A small contrastive image-text model, trained from scratch: 101725 training examples.
Rows from block 3 of the image encoder, named by matrix and row number. Rows with one number belong to one neuron. Each number is 500 + 25 x the weight over the matrix's rms, rounded and kept within 0 to 999. All counts start at 0. Numbers have three digits each.
# fc1: MLP up (encoder.blocks.3.mlp.fc1.weight, 256x128), inputs 104-127
# fc2: MLP down (encoder.blocks.3.mlp.fc2.weight, 128x256, transposed), outputs 104-127
fc1.39:547495485511521492505510460475508501512483463498479450501507488509454486
fc2.39:545413477495534457492509494487463471529526571502494519505476530474555472
fc1.40:481511479442551524483486486485511485494471493481499529490505466516474510
fc2.40:479543485467535505534497502512511530486537523488521492528486475489512548
fc1.41:500500485483487471486475496491502501519487443481567460511476499472492474
fc2.41:497479500515517493538515492472513486532544532482459495492501466471472442
fc1.42:537478464481483466502494534474482546516475481476513496520503502475491531
fc2.42:462527481504513475541491535465466491527512501516477469519448510492532487
fc1.43:542497510482513459479461506543529501613503483541477478525511546506516505
fc2.43:513472552520472524480459495516524479499494509470533543486519513506475479
fc1.44:505508490473492490501492475461489503558501509454520501521477503421516486
fc2.44:527486462457496495507496490492491465529507512502486523523508508443470509
fc1.45:463488523493446490502485528496473515487498514486403499493486496497491489
fc2.45:508526487510528496524490481536511514483504512551475518513544525507474495
fc1.46:530496537475474497499492510472538479515521517518482481492599488493495490
fc2.46:498492511516520530517505504502520490517499517519536494448506491506482506
fc1.47:534503517442476532498478566525531518525525513484537465511542492536513479
fc2.47:564511535522461496476474509508505500493476482528484500506515494536490527
fc1.48:524496515482526516496503485487476473449473484509493508511473467461490467
fc2.48:466524497511484494541464462453510552516543502476503485473470513503505481
fc1.49:476515512503521494512524482479483483469510496479493493490515488496467472
fc2.49:508460462539476506498486522506468547517452509511482500522535487471484502
fc1.50:504499486495510482492492473483537578540525482478483501497504515523476474
fc2.50:526513496425467473476541511496492489477502485480559510466522536477527481
fc1.51:498496503492516494465497590509467482503479497476498536529515523482511517
fc2.51:474518497485500478519514458519509482503502478475484454499519493508470488
fc1.52:462501503475530511531476471466486501526487509499528468546486445513461447
fc2.52:546507535510494531502514499481541530455425491494517547513466555543508527
fc1.53:472513581450502512501505497524500509497515502524500495502491503474524463
fc2.53:494499512500478452478494479479472511508455491525541476520456534515505522
fc1.54:498494482475488579527489516541519491493514462461532462480455510456482514
fc2.54:538516522520496501478484519530460491444515490515484520492494438478530480
fc1.55:474490469479506514476461474494516458499489463530542482526505471528500477
fc2.55:511523486524523527514500495499505549482505501515480532519494539517501506
fc1.56:477513500482493526519452497516447523522490493505524482520532516497543572
fc2.56:481511506502506511541501518526470501499508487494559542512477450502521478
fc1.57:504529506515504502483487491495497513516491488482499481521510471495514529
fc2.57:495480505507499521491518492485491526481455520493524484477486480510486510
fc1.58:459517503460480492501498501472473550489514511494523465537476509488479500
fc2.58:501416537516472508518489502519508493507487536491479535485510508522537507
fc1.59:533508521505485528479526525473496484524510521552484505514546517507447481
fc2.59:506516530498482505528465448467491536506535534483436496511459498518527484
fc1.60:578509522448506507485498492517486472494503512507516501520525489483491499
fc2.60:438464507483467471483505525509485492511519429507505506540514494491468526
fc1.61:496539492482502468462486491477506521532444503524483510558500487516494524
fc2.61:504511462458514496496460512530552488486489507514539498524475490488505550
fc1.62:521506487562509481521513521478470537501530493458484504464487512474491495
fc2.62:457473525472496482517474494467454512510532537546478546534526500456476505
fc1.63:490521500524520500481483515486490464527508455499479438529484492485486518
fc2.63:472519522527489498471429492461487528467495497455508505502530488470499490
fc1.64:511510503509556483478511506485495491483492506476503463507517512474494508
fc2.64:467481521497536506508470542490524526478531487493507513491482483498481522
fc1.65:501536481482484516518484527474533530533474487476468566491532507451457482
fc2.65:514473529533518490552497503453496425471532488494489482488503485534525505
fc1.66:491497491493508509474510542462471495494468512517487545493524499483465515
fc2.66:471528502500510491533466536527488506482536537509516463497506493462558480
fc1.67:513518508475508512486487500527518465521511520473456495485515505507470521
fc2.67:493525519504511556544515452511496522506481485481504486492444501517544467
fc1.68:500495494460469521467469459487470521514499502478445517474517484486539473
fc2.68:512499518462497477505519510479537473496469514498482482495532502489450529
fc1.69:519504508457532481483519521501493531551496482482533456494498454515484522
fc2.69:512522480491477471512500457518491498494510510470516519533488523509525465
fc1.70:475521569474538519523491503483483508489459497495539530528516515478512469
fc2.70:480451496463522510500495496500503522527462509519498445486541468510483540
fc1.71:495453497474473509498530480446521503492485392505449482520496550492515547
fc2.71:525529479492481534507497542503518491515500529522496545443483468517456509
fc1.72:546500503461512445513460526485512485482532465468541531492485491519506503
fc2.72:543489488502511471511471478481509466480513494525446483517485482501538472
fc1.73:552527522471521447512479508474541466483507511501507453538500463489532455
fc2.73:493460515488478484515501546503582472520503477472511560531502522476513541
fc1.74:491507442479457536470467521510478505494497491471488513514489517534455430
fc2.74:498498501557495522511508442516444468514506519497521494537510519529526519
fc1.75:487492497468515503486501453522521495483494475448463484469477530481472544
fc2.75:503480533496520461494480485497496481544529486479515462527528502530474510
fc1.76:538525519492465487437510494496459586499527501491517475530520532491510501
fc2.76:462512494528462515478530463461485476542467532541508503494478504499476558
fc1.77:509519508452484536492491489461480536438522524474473478545543535512487465
fc2.77:514518529472496471525506507461511483519517485453505518495471454534518444
fc1.78:504506494479519485523492481496515506498505498490516455507500550464501479
fc2.78:501523487489504499483505508462508533485532506488494487464525530490543465
fc1.79:501506492470500490487523478513502470509496549503508487513449492481507498
fc2.79:551493545492493460513528520498521487551538498506502536521487535499508517
fc1.80:510549527477494471485510508491482515522481501477519495539478526521500443
fc2.80:486496480511484496513481504493519496512467533485551537457548470519499500
fc1.81:483522519500462532486487448517471498526485521498535502491512497504536512
fc2.81:502479483489478533466545559481550496530544537478519514501502490535503488
fc1.82:481477515531502510503514550535456482481534502480511465455450500495473499
fc2.82:531500525519484526513491532572506506495532508467507485488542482548472527
fc1.83:533498529448518569490501523489497479496529525505509493569498471466480505
fc2.83:487490536554507503511503525480492481516518489566467515513443552460505514
fc1.84:483522507454531515502499521495501522470481491522469489517437512523459473
fc2.84:471482472501510486460534458514500468529446466471545469511535527492474479
fc1.85:482510585539544512501523497501543526534507531476529535514526535498493505
fc2.85:532519510510513514501541492478516430497479497499476525525501480475534486
fc1.86:466495481484492525452498516471512507509504517539478507497468464514437474
fc2.86:508473492470487510495546510509467482490490489492543495497482501523538549
fc1.87:537537515464539513480544530479477486500497470509487487513473486505470522
fc2.87:451517520498541520476523535521492473532517500484488520485511492469467506
fc1.88:506484508474480499497497515492485489509521473478509446495578480515517524
fc2.88:502519530507548551532500443511518544491516510520467522483475474523463495
fc1.89:497457532475501467475504516523509518515533499489485513509511511496512459
fc2.89:510517509457514495516456543550531499515531557542504543510532486510477552
fc1.90:533511491516495525510499459613527505491521499447489475504464496501499510
fc2.90:470527475509489545544459504488511469542514493494499501481486489484506506
fc1.91:497497498501493481533489454493494504495489517478495506531495492497492463
fc2.91:442513549498455540504493503499551502476533501568498470537529501531489511
fc1.92:512491506441504494490509479494474474457465515473494499512506495456516477
fc2.92:523528483463526496494531518496473500488490508499469515462525456482550486
fc1.93:492490524512500532496514538519484497501479545513463480543496495509559530
fc2.93:488513519492506470523525555513505465485470474493512509511526474527496488
fc1.94:531496486510518490481536497506508485540481495443497518495424475505441476
fc2.94:488510547487478467511535510511480526554482515544497499489487518510524535
fc1.95:512471463501489551458517523513512520488479488464484487493517518507528469
fc2.95:478511487496531511500546466529499518553539473477492552535506507554506516
fc1.96:465522464497492491497493547508486492485451518494471430530536516510514489
fc2.96:515487521516478481542530498539566500504479494532493494499538513491449498
fc1.97:514516469511461504476510473480497503511488505509488480523542552492510478
fc2.97:514522503520515500524496527491499509516467490515536525524528479496513527
fc1.98:456500524471499473482529494501538484518513546466488454533504491500444510
fc2.98:526486475470522491480503480495475490448541505497511508483483498535565484
fc1.99:529521476461491540483461534469502514473481494485467492521485513529472513
fc2.99:525503539514472532475526460485493508450501469471481477481472537500465485
fc1.100:496479516481530459481442510493531483498461520505486512499522453513498493
fc2.100:544554493468498495483449535469547488443502487533518518512518503512530509
fc1.101:527524528447514473477529499514509508482520511499501492512503513513490493
fc2.101:539489509490501507493499525517516479458458482500495490502549482504492472
fc1.102:491484513511500519517506495529458492508473502498524451523538477497477468
fc2.102:526478526571506444523483480516470517515516503503527488556527552522460485
fc1.103:487542484504517505496471507475496474481495479468499522497538502475521553
fc2.103:520518504514494488469514473509488523502500511512462540472512502469484479
fc1.104:477501477538517470503514503492439513514469497493489521522494550488490493
fc2.104:442516485515541526445461485464492513503477482527493506501488520481474540
fc1.105:498526523469468485460489511525507542475504450529479523481476530524492507
fc2.105:519474521546512508513498476519512491520519511507489451493515500512509496
fc1.106:465536469467461454475515501487472551453484514501486490537494489524524518
fc2.106:488481567485489482492567465495487514473510498477539532502472533479515504
fc1.107:499522492552511499509452495514525488514468526500497473491509493501499519
fc2.107:477495510501517493474517470473496523517471477494475496508510495496500522
fc1.108:500534529484473438499496476485495503498488493476488475494443471527516510
fc2.108:510458497514523514521515501538485457480510502494470515534515539489481451
fc1.109:490473447471496480484510494555479488479481493504552491514426497510524513
fc2.109:510481543518507517515505513498541511498459538513472481495479487556502498
fc1.110:485528483521487478471471579517512478498503503467480503505535497468485470
fc2.110:520510500470470521492479489533517502500478537455469482500495509494497504
fc1.111:493538521476508535518482551465497498496485476504468510509523493498517533
fc2.111:503486466514530496492482446548470481501504498473503495467558492490488474
fc1.112:487528536520479516473472516509484496489480514511497500483518461486455514
fc2.112:525449491532531542474525460512482463508537470472477482524495522480535505
fc1.113:504526507477501513486511393478498498491475488482475482503526508510504525
fc2.113:531490539484468501513514503501492517478511492495493476529491480491490553
fc1.114:502492492472528494490515491520524503464523510524489459484543551535495528
fc2.114:487491517467463510526517469508509447512495520475493522499508491555507495
fc1.115:509542524507520491499524459503462516522466522517476497516516516568482503
fc2.115:494483513476479511532515564499442494510477523515489495519475472477529515
fc1.116:486530503522526513478540501483517467506490535509421538509520501468457526
fc2.116:509556516482511527538459512457508498474520478509504474505499485427539503
fc1.117:530497470515532505498507492494492526461473484503495508478528515524473505
fc2.117:492519484495473505504541516517507468546522543479501545447473519479544520
fc1.118:498519502507506516474489476512490464459478488505483509504513530496485471
fc2.118:523546484492464522523495479496488525536454503490510497437494512510545505
fc1.119:514476512485518563501493504481532499473515498517527493508494530453494493
fc2.119:490505502549454498469484531491462478505509503504522466509486482509456506
fc1.120:502493491451502493492494437476468498497481501452445487526516487494446549
fc2.120:531502508472522489524524462480528504463469526525492505481509487494490527
fc1.121:561523502496497540453491484494510485480484499473515469517463496480484496
fc2.121:495505480516535520539470488506493509538526492505523533511503503507506522
fc1.122:522486485492496523500505498516472538527480483510495563516487502490445505
fc2.122:485455501543485519552523494504507475561493476501510491536500512498521492
fc1.123:476512499496490470499452518482538566462512522490512534512481495503491512
fc2.123:487469500518510480501455493504512486482454547514517502484479493462490491
fc1.124:517523487486497513503486469481494507495506486464469500483449505501474527
fc2.124:481437513509509500516510488491513498476517575501501443512526517526461538
fc1.125:496482544525515519532503494523492531429534539484484503482482516515452478
fc2.125:476491533474473524483458523496455502518495508544498504528526508508473530
fc1.126:530514500476472481472459511480502491485525502510444487493489516504521520
fc2.126:514474527469486513554535552521508531473467523486519524485521526480484454
fc1.127:527497471485476457509506483505481479464484469464479513495463572513476469
fc2.127:537517507496499515474444497509486501453491496518511462508529490527478513
fc1.128:498521511478504453480519545496510497533494507503502492547506550516547493
fc2.128:530512534462469523495505458495523525500519457479460495500523508518492491
fc1.129:457510478504547489490506478471519498554496487510508512515467459527442490
fc2.129:522487471525478512482411473427477464481495486499424486485520460514485493
fc1.130:473493534481502519477491468502517516507499513482484541503514486510534523
fc2.130:479519446509514509488474521510496537495509516497508504486480495472482503
fc1.131:526517552484565507439501488474511464515497515449498500528480478511439432
fc2.131:524537469531482494459550536492514522490524491476517468505505505499506498
fc1.132:505506479528508478476444516499475518497471524488510453496516481511495482
fc2.132:548539544482488479502536502464487483500531488532462554499548519510526520
fc1.133:514535501500535462447495488508461496489468506487474481520483474575516536
fc2.133:510481467514507455462496476525464523476517500502507512522499478492482475
fc1.134:520513501550510457493507490511499457526474515508515489510491451509483502
fc2.134:439472496512475521533525519475504461505550470482484556439508520500515510
fc1.135:514547470479513497474472497527509482509496483492495543524490489476534525
fc2.135:510529508514513502475462508512475517500504501522496492497467506495490488
fc1.136:515545518530466506486538484448486452495457481522527485484547484490542529
fc2.136:537526474495507506519552489523523485473526460503498460545510503571485464
fc1.137:498521508490495522481461494468484514505500493511485487500487480511493513
fc2.137:526515552489520510531496519541537523535533478543479538493499474521549480
fc1.138:510563482500487476492503468473500493510435516464476497510454509479504489
fc2.138:483551547502521456482505500507494487497485556478509504497473495511508531
fc1.139:476507499515510502501535480559445447485459506521502461502515497502521517
fc2.139:522484506499514517513501468508494502496521499490535479566478473518502483
fc1.140:491522476528480493483479518486491494526471463514524502511472518476517522
fc2.140:503456535511495481533534475475495484558519444491484464507497525522509441
fc1.141:515518496486509462504522491532514514487500520521457538509469507464483467
fc2.141:491513510509485494499466495498531520469526474471507522493507455452548494
fc1.142:506549534501479527539480510537468498504480557499494559483474489514487464
fc2.142:494514555487502537500507521546502532466503530490521497473498517497492515
fc1.143:500527536502533505479500490498474517492525523473549511497541527471505503
fc2.143:478460498461474513480534539515528520510451503514497510481490533490504514
fc1.144:485553509506527544507520472481513504449507497492497497494521528441470480
fc2.144:502482462562504529541452545514515520513520499545535544532523467476526511
fc1.145:494536521473523442577548476528521478490445525512501484492505490472516461
fc2.145:540541478459501514506486500457514513538516501510477543485434496490564507
fc1.146:498488551515484491508503498495496516470443526527546484507475481513511503
fc2.146:485524475457542492482491506494524496463525484542528468490498524520549471
fc1.147:465512492468508517483452520486517514490492533497512493491487504475469503
fc2.147:463476536473537483527517508493482502468454488456475486462510497474527518
fc1.148:510497494522518501535470540499476518461503469496509503512505492511452517
fc2.148:490495486493509531510474503474507487512469461487466496495476467472508512
fc1.149:521509494476512500492475466511464489496497480472495505460499488500505476
fc2.149:502504527501526533493483494531524477501486490547515517525496524515483515
fc1.150:519510486489500517505501472564537491529469539437514537538508518540483491
fc2.150:517536500494516499524491510520509502494504487479516475495501474476502536
fc1.151:514488503489500484480486480513495487475473497469507509489504502508466463
fc2.151:504512501532518513486517516477536511468502475501504494513485460534506462
fc1.152:495510477496511497466491477509469515488480492502516545544472525505511489
fc2.152:480510555509514500525485506528473494512467474516442463486518512482521509
fc1.153:528483517494491505534504480507483527496486478465518498523562494496488527
fc2.153:481524511502481516481512515466482526477527477479468474530501519486482489
fc1.154:518535509528556525502520520477513503519520465517473521489491503519476440
fc2.154:506483492479530478504489475496496509497430491491508506480467553529559478
fc1.155:495515515498492533490534493516468521481493488530500492541493503503471474
fc2.155:516493527527459506525489517510497528503542497442494512523509491487536518
fc1.156:496494478489535486495478503453443502512455478518498475536530490495511472
fc2.156:513530509492494507499493482498480505561491517510532532526524518444498497
fc1.157:508528565483515501459493501534519502478541516491494474514431515497503486
fc2.157:549491512502492492459460478499461525515532489523517508517480499550496544
fc1.158:516503490501478466480520512499484527481532479495485459490499466476509501
fc2.158:476498479514485487459530451488500504487486516482509530503525488506468500
fc1.159:507481499515542495532504549519471510488509528533491509515501530517501491
fc2.159:496507518481515523500513516534487506455531507494502504502517473505497467
fc1.160:456479507464527487462465539491469535487523544481496462500504501460507456
fc2.160:519514485522461498470512496491486464475485538493508519526506482495475534
fc1.161:557496512465484492461495494469480507550504509499506530555483483516512482
fc2.161:516496478518463469507498534481503520511503514477500444497521503509524526
fc1.162:543522515500500489454485443456506504497570474488502439488504522472526500
fc2.162:474487466518461503534500509491532457506495506477467516502513493492475495
fc1.163:516506477531481500505488467511513492492484500478483484513480474478479470
fc2.163:453473510482539505501480506511492456506513493535507484500490500516507536
fc1.164:499508495535506545513519541495482475504460498493488491507529453472526470
fc2.164:521481491490512538489498499486510510485461495475460532479487515476497517
fc1.165:519517489513441491489537501499496495518504497524485479509508461476497481
fc2.165:496488501500491498487511525491472513494526494519517464476537498508491501
fc1.166:489510500504491523489496563513504476455505485471501475473479528488523558
fc2.166:477530491475533516503516465499493557487511512480479516493475442486476511
fc1.167:531500534535463489491501524509499486497533490496491475474512521482465484
fc2.167:504562509543510459491526469508491489484535541458507527479491487475520486
fc1.168:530496498471489509531483538492492501481439508479549460471520489506517513
fc2.168:478500526547492506490534466504527516475520483500500497484510495500491505
fc1.169:527534499476492495466521474461506514515503490525503529476516500481521510
fc2.169:475494476542508489473466443495488496488536471471475476477466482518496530
fc1.170:487519520470506544470526522487518459552485503495514467520462521478461486
fc2.170:510523533467505504486483492489472504481497483458515493494510507525505472
fc1.171:484508496546518470427476494515461526483505485469488484514471520497484538
fc2.171:496523463502507506524530535488527528485507487559502484523482528477480515
fc1.172:508473511496513555498480515507485470554510483480495491465511477473483469
fc2.172:480489463499530504530533457510496458516526471537516515504507510469466506
fc1.173:507530477433474545495502524510482482510486524499490429495533533497460459
fc2.173:479494441528552510466506519531518487485494468560514535490466421490478517
fc1.174:508505480496479534491505535490499501544460493466501517511532501494510496
fc2.174:462529520530490505464526512481486516486485479546497484463466476540524478
fc1.175:522484531502520485564448492519507542466491484496477498525475501496496469
fc2.175:455542508482541488503472523463479483518514504494504483511477503480496502
fc1.176:485493511493498475473487519550544506506479462520500493529473472508470474
fc2.176:490490505509481476502465475488545491455486531471499493508517535515509540
fc1.177:475536464472502479494509481492496521528553472552507518513490495447522469
fc2.177:462486540496510499507529466539469498486567540481490522497534451487477513
fc1.178:519522487501501488500518485508496484509474476485524505512505477528517496
fc2.178:479502497483475512504493509526512514495493461497490459436530526482486507
fc1.179:523463507447522516520487504496527510490511503493525496516521534453486509
fc2.179:500472515481523538512505490495511522458505504476524522465494482507478514
fc1.180:505516502472473472475510503498494476514503501511468503497503519510498513
fc2.180:474499479522539469496533492529470517529483512493461537508510531506512499
fc1.181:559487506487476494485480495506515525549462514503504510521515514522490503
fc2.181:491461519467472570486524469486501475446515501511509504490464482502531477
fc1.182:483530482442505495492502478499496495471479477508449541521489480489486530
fc2.182:515524485467477522519562485520486501451500470466492431487481515457492512
fc1.183:464521487520518481513532458532460502511519514514501498499510506510507475
fc2.183:484465492500525506495547522507473499418493494467522487502518491551462511
fc1.184:516531504480509480498499458496528524491483514474510488530510470470548485
fc2.184:463475524483477495476487485458496500517511510507503509504499480500460527
fc1.185:462525491491487453501510489595496526478490529479485537495495514500514496
fc2.185:512496517513486512497427490509493470515505472496508513511495563474472468
fc1.186:468518446482481477513515540520486470492520485503509526530467501486481477
fc2.186:492514519490502501509497523518509500474518530483504476522543526522541518
fc1.187:537485571490508481501488516522478470517486537492500497496489492491509488
fc2.187:480515476519525480506468524513492488461463526488508486514455447504489520
fc1.188:506502525482492450545500505484479511492457507488448503480512494471515538
fc2.188:517492460488493464502552516499510434544528461521485475508498473433540521
fc1.189:506517506465505506492506554493509483484494501538529441478597500522515498
fc2.189:473505503487502527518490483577510499492508521528509510507566476507490464
fc1.190:514481545505522471512487520488489501476503496477499500479490493458520456
fc2.190:516512479501508515505482506495493473523508491546495504523502528486466583
fc1.191:527506512478473520503507414454520498489498478504505584516496518523471467
fc2.191:504481509502543492477495515503533526487472494524530473528522539552445525
fc1.192:501530504492504520474500531513522508531474517478494488517502502499517486
fc2.192:494513451466508516492516521476449496494504495528506507516516492487536507
fc1.193:499483493503504489443483505487494510505514474491471494505533501506499480
fc2.193:543522510484490480477526502527513474510508446487483518492469483504455507
fc1.194:476541503517470512513484530507490485549475513485478469492503512533489476
fc2.194:510486451505490497503496520495523515479458513511487519524500496485508521
fc1.195:479522479498520506493507476498489465524523514507471531490511473463497494
fc2.195:505486491485499494519519515481484514483498491512493516527474466499529487
fc1.196:507547489475501508535480528479511540484493482470445490533475475478497469
fc2.196:488515487472530523503478445530488516478534500483481498495494479509477505
fc1.197:498522456468503476464462514558521497527499514510464507515510488482426438
fc2.197:442478472489506452511527505523488499485488463532505455513528481531511495
fc1.198:450512543575544497552476523511515507482520529502485512496502463518482469
fc2.198:469467517477508520517518482482519493494529503513471514479483514505482519
fc1.199:504532462490459487456506520490477534529513472492528519495453480555484479
fc2.199:513462509461496497443504458515462461524534484504530482490523512505499443
fc1.200:539496505499529494506516469424485478493499482526455519495445501481481485
fc2.200:484521525530471498474527524521489512465538466557486470508490543508497491
fc1.201:530481465459499454506523523521483456534496475493473487508502496508494504
fc2.201:468521522482527496457493521538527523556519529517504488467473538477491511
fc1.202:498509489550494474528537472531500506507488519477502515481491484494538489
fc2.202:481483486532511492486472494506499499494497461533505498522508510515499487
fc1.203:535538517515512500501492514456502467463483492469523474544483475513457488
fc2.203:513530428511550512491473484524511437521555469508484459469541442538434475
fc1.204:530497453523523515500519464526484515484466518468512437528482511508480496
fc2.204:474512520512514518536482499492500487478496521516503550558509516483499473
fc1.205:534499512510478486489478505512497496496511531505490492497517508483518495
fc2.205:521479496532551505517509514461524484489487458527479512509476493501516495
fc1.206:520502509535500487522493534534505511476477500471471502499463511536455494
fc2.206:503502486494506480497494511490503498501497495486487494487570509515468480
fc1.207:485478468478487506528499529513501418514483502491473493537488479530436508
fc2.207:457496564513533487471469487503519557532498531522539494520507541521513522
fc1.208:503519523542504506497496499494482503515528555465499520509498468477480478
fc2.208:546499511552476492539521530492511488479489502498496482551488517536512523
fc1.209:497509516474519494513479487500496479511449473495472493523494524495435508
fc2.209:500464461484521443487505485508526512508526491481512477503496484537489488
fc1.210:473507507519466516460477512516480497482501472497526475507549489501465507
fc2.210:505552508512467465497470577488512503509464503479472522487523490534515492
fc1.211:515520524458478497479503522460489505503494506538537489513474516496493505
fc2.211:502501499500451526487504533449514531487489527533510531513492479511505518
fc1.212:525462486532519503444499473505493533537517507481480507510488532480531518
fc2.212:501460508498495483466495498507524466508505455515507516487522536531501478
fc1.213:498534498528463488488512492547495496481502491500515498493563539506517542
fc2.213:528485478515510487510529488462486526511515494507469507521522497497488481
fc1.214:515412523472489513470517533507496484495494500479497483513484493483478511
fc2.214:530520493498523516510533467496499492499482493506522517568482529501506501
fc1.215:486531513520534540470496503516458494506486570500522470510468531488484522
fc2.215:522471478513480434503516528467513486519513511524505485469500499487496493
fc1.216:523465570537456544479487516513474492481488520467555474511505496482470468
fc2.216:482538457491480475522523478530480498508507510498529523455436526480509469
fc1.217:506527523518492485506481482481510498499519491534499514501469468526490482
fc2.217:530503496492526488484535521499510475498462494491499521479469500489482519
fc1.218:519497530469493518515480523508472508496516489514460512479550507503454507
fc2.218:506464496520476493527532494500487517542537514505543493490496461477499512
fc1.219:484485465495501439508504493514486474469496490494485507478499495495523494
fc2.219:517528468462450460504466500479466497525468484468459534499493473458518535
fc1.220:503510474521498498456484459519510483516551499480463468503495515520487437
fc2.220:504517542528485479483494513560539531508535488484531512501559494496501515
fc1.221:486518604526502540494487511545510543537516531508508486526522506474467481
fc2.221:509559515495514490533538486553485452528512527527517504479486494431507523
fc1.222:479478501503525518491501480507493486467477477492458481509487518515471512
fc2.222:541532493490542493472495502534504509525525500503526500535546466513526513
fc1.223:506505533468493523517487488495497495498443466492504513521481507521470489
fc2.223:509514477519471498539508506493533492481527466530510463484484526528461476
fc1.224:498530527520512509556455517489483476492479495516490490524516478517477479
fc2.224:456522522497514520516490508496491509476478524478486520477477507491472512
fc1.225:491512482490495527511525526561489474483538497470498462532507486448477467
fc2.225:495467510503509475492476507496504506483503520516508544534526511482497518
fc1.226:531507485495498483504511496506495479493511500494465561515490431504492472
fc2.226:469547499484519545567511517497509506492480485458494460499477520464524510
fc1.227:523500468505473517516531520530490504480423500495498513500495507519478528
fc2.227:519484506532500528509459515536487476502446503460498505500511501493488514
fc1.228:465549457473493488509460514506495461490506519495512509506529494475484488
fc2.228:511473570486510494482490491528522535461498507536481493460532480506523509
fc1.229:494482501491514502479512530481514474505504493498514506541559524494473522
fc2.229:530476515481508519540483543493524542461465505506523506505491508533489534
fc1.230:483523509542494495456504552523486508494531473494490539513424542491440519
fc2.230:494472506507499504507501437506509520524482520525484480503486502525502491
fc1.231:514553519502495494511455488493475473520484512507474487538509519475475516
fc2.231:430483516521474529505489516502488517483472543531516528499460522469477491
fc1.232:497527464479493492506492483514481497481498467501530484491439481488521495
fc2.232:472482471515531495525505511537536526568453455491468507515495468469507479
fc1.233:521499488513524502498485452497465531473518465502504516502544481488503507
fc2.233:501494518497514486501508500470490499503522496489460480526487517490504498
fc1.234:532516567511523488483503533526494551498538514494452488483491519491501507
fc2.234:504495506495501521506473461479499534446460518550513529511469520489463466
fc1.235:517543502492504486500511517536477492499474528507479521543467511467500483
fc2.235:505475452517486466492516493488466512483531453542475494456505505532512499
fc1.236:485476511510475521498462492564481493481484510530447541495494506489476473
fc2.236:530546466497461534526502501491481518504495496506518502447465491502512483
fc1.237:520507518439462546496490554493537526495488532471494510457476501486469515
fc2.237:472485527481467559506490466528489507481495536509515530496487495449479467
fc1.238:507604465457495520486537488536468475488470521509475471510501500520481505
fc2.238:491479453460568507500491558464519511495500487535508548489486503493422485
fc1.239:485516493503470497529534439498435518505487509517500543525541518509491497
fc2.239:529510476532468509504519536520558524523479477456501548475522483476516506
fc1.240:525515514457486534421512483504454499583486483524484495492529514506495517
fc2.240:524499552526514484446553491480465491490527456501465518508512477524491504
fc1.241:493475492469499472541483509519509495505533509530491495540517519492508485
fc2.241:447483526472445455492477501513538505540529477518516501475522506491489525
fc1.242:533534474507467475508480489530503473586484491541468502522501465495492519
fc2.242:473489537469489535466447480499478486498485546528508503489457517491515508
fc1.243:511512524522496492473484530501463530530534510486490551505480482493526458
fc2.243:508540517465505478522485478481547489478523500510510454487520513515448514
fc1.244:507535500516467508503513446494465529498495488506502517515464532515467461
fc2.244:539498526520495556511477501504524502483511509551483490496465517487446476
fc1.245:505537522509492501495482497495504516464527504496501411524470509514521518
fc2.245:472473482498466487480488539504496505480513504476506577497505470521509547
fc1.246:465488524543480505467458522490515508506506534470505524540542464484495499
fc2.246:491502489525506545545489458483504523500519488505459503526512504531480483
fc1.247:517532519508498503501496520502504552470526496511484550526508513489544475
fc2.247:500485495508517498541508519538484498489471516506511458529495484485515482
fc1.248:500487491521498472489487512514507529497472495471458522498481504485496480
fc2.248:477496539478488507517500519518548489467548518442518502514481498522482547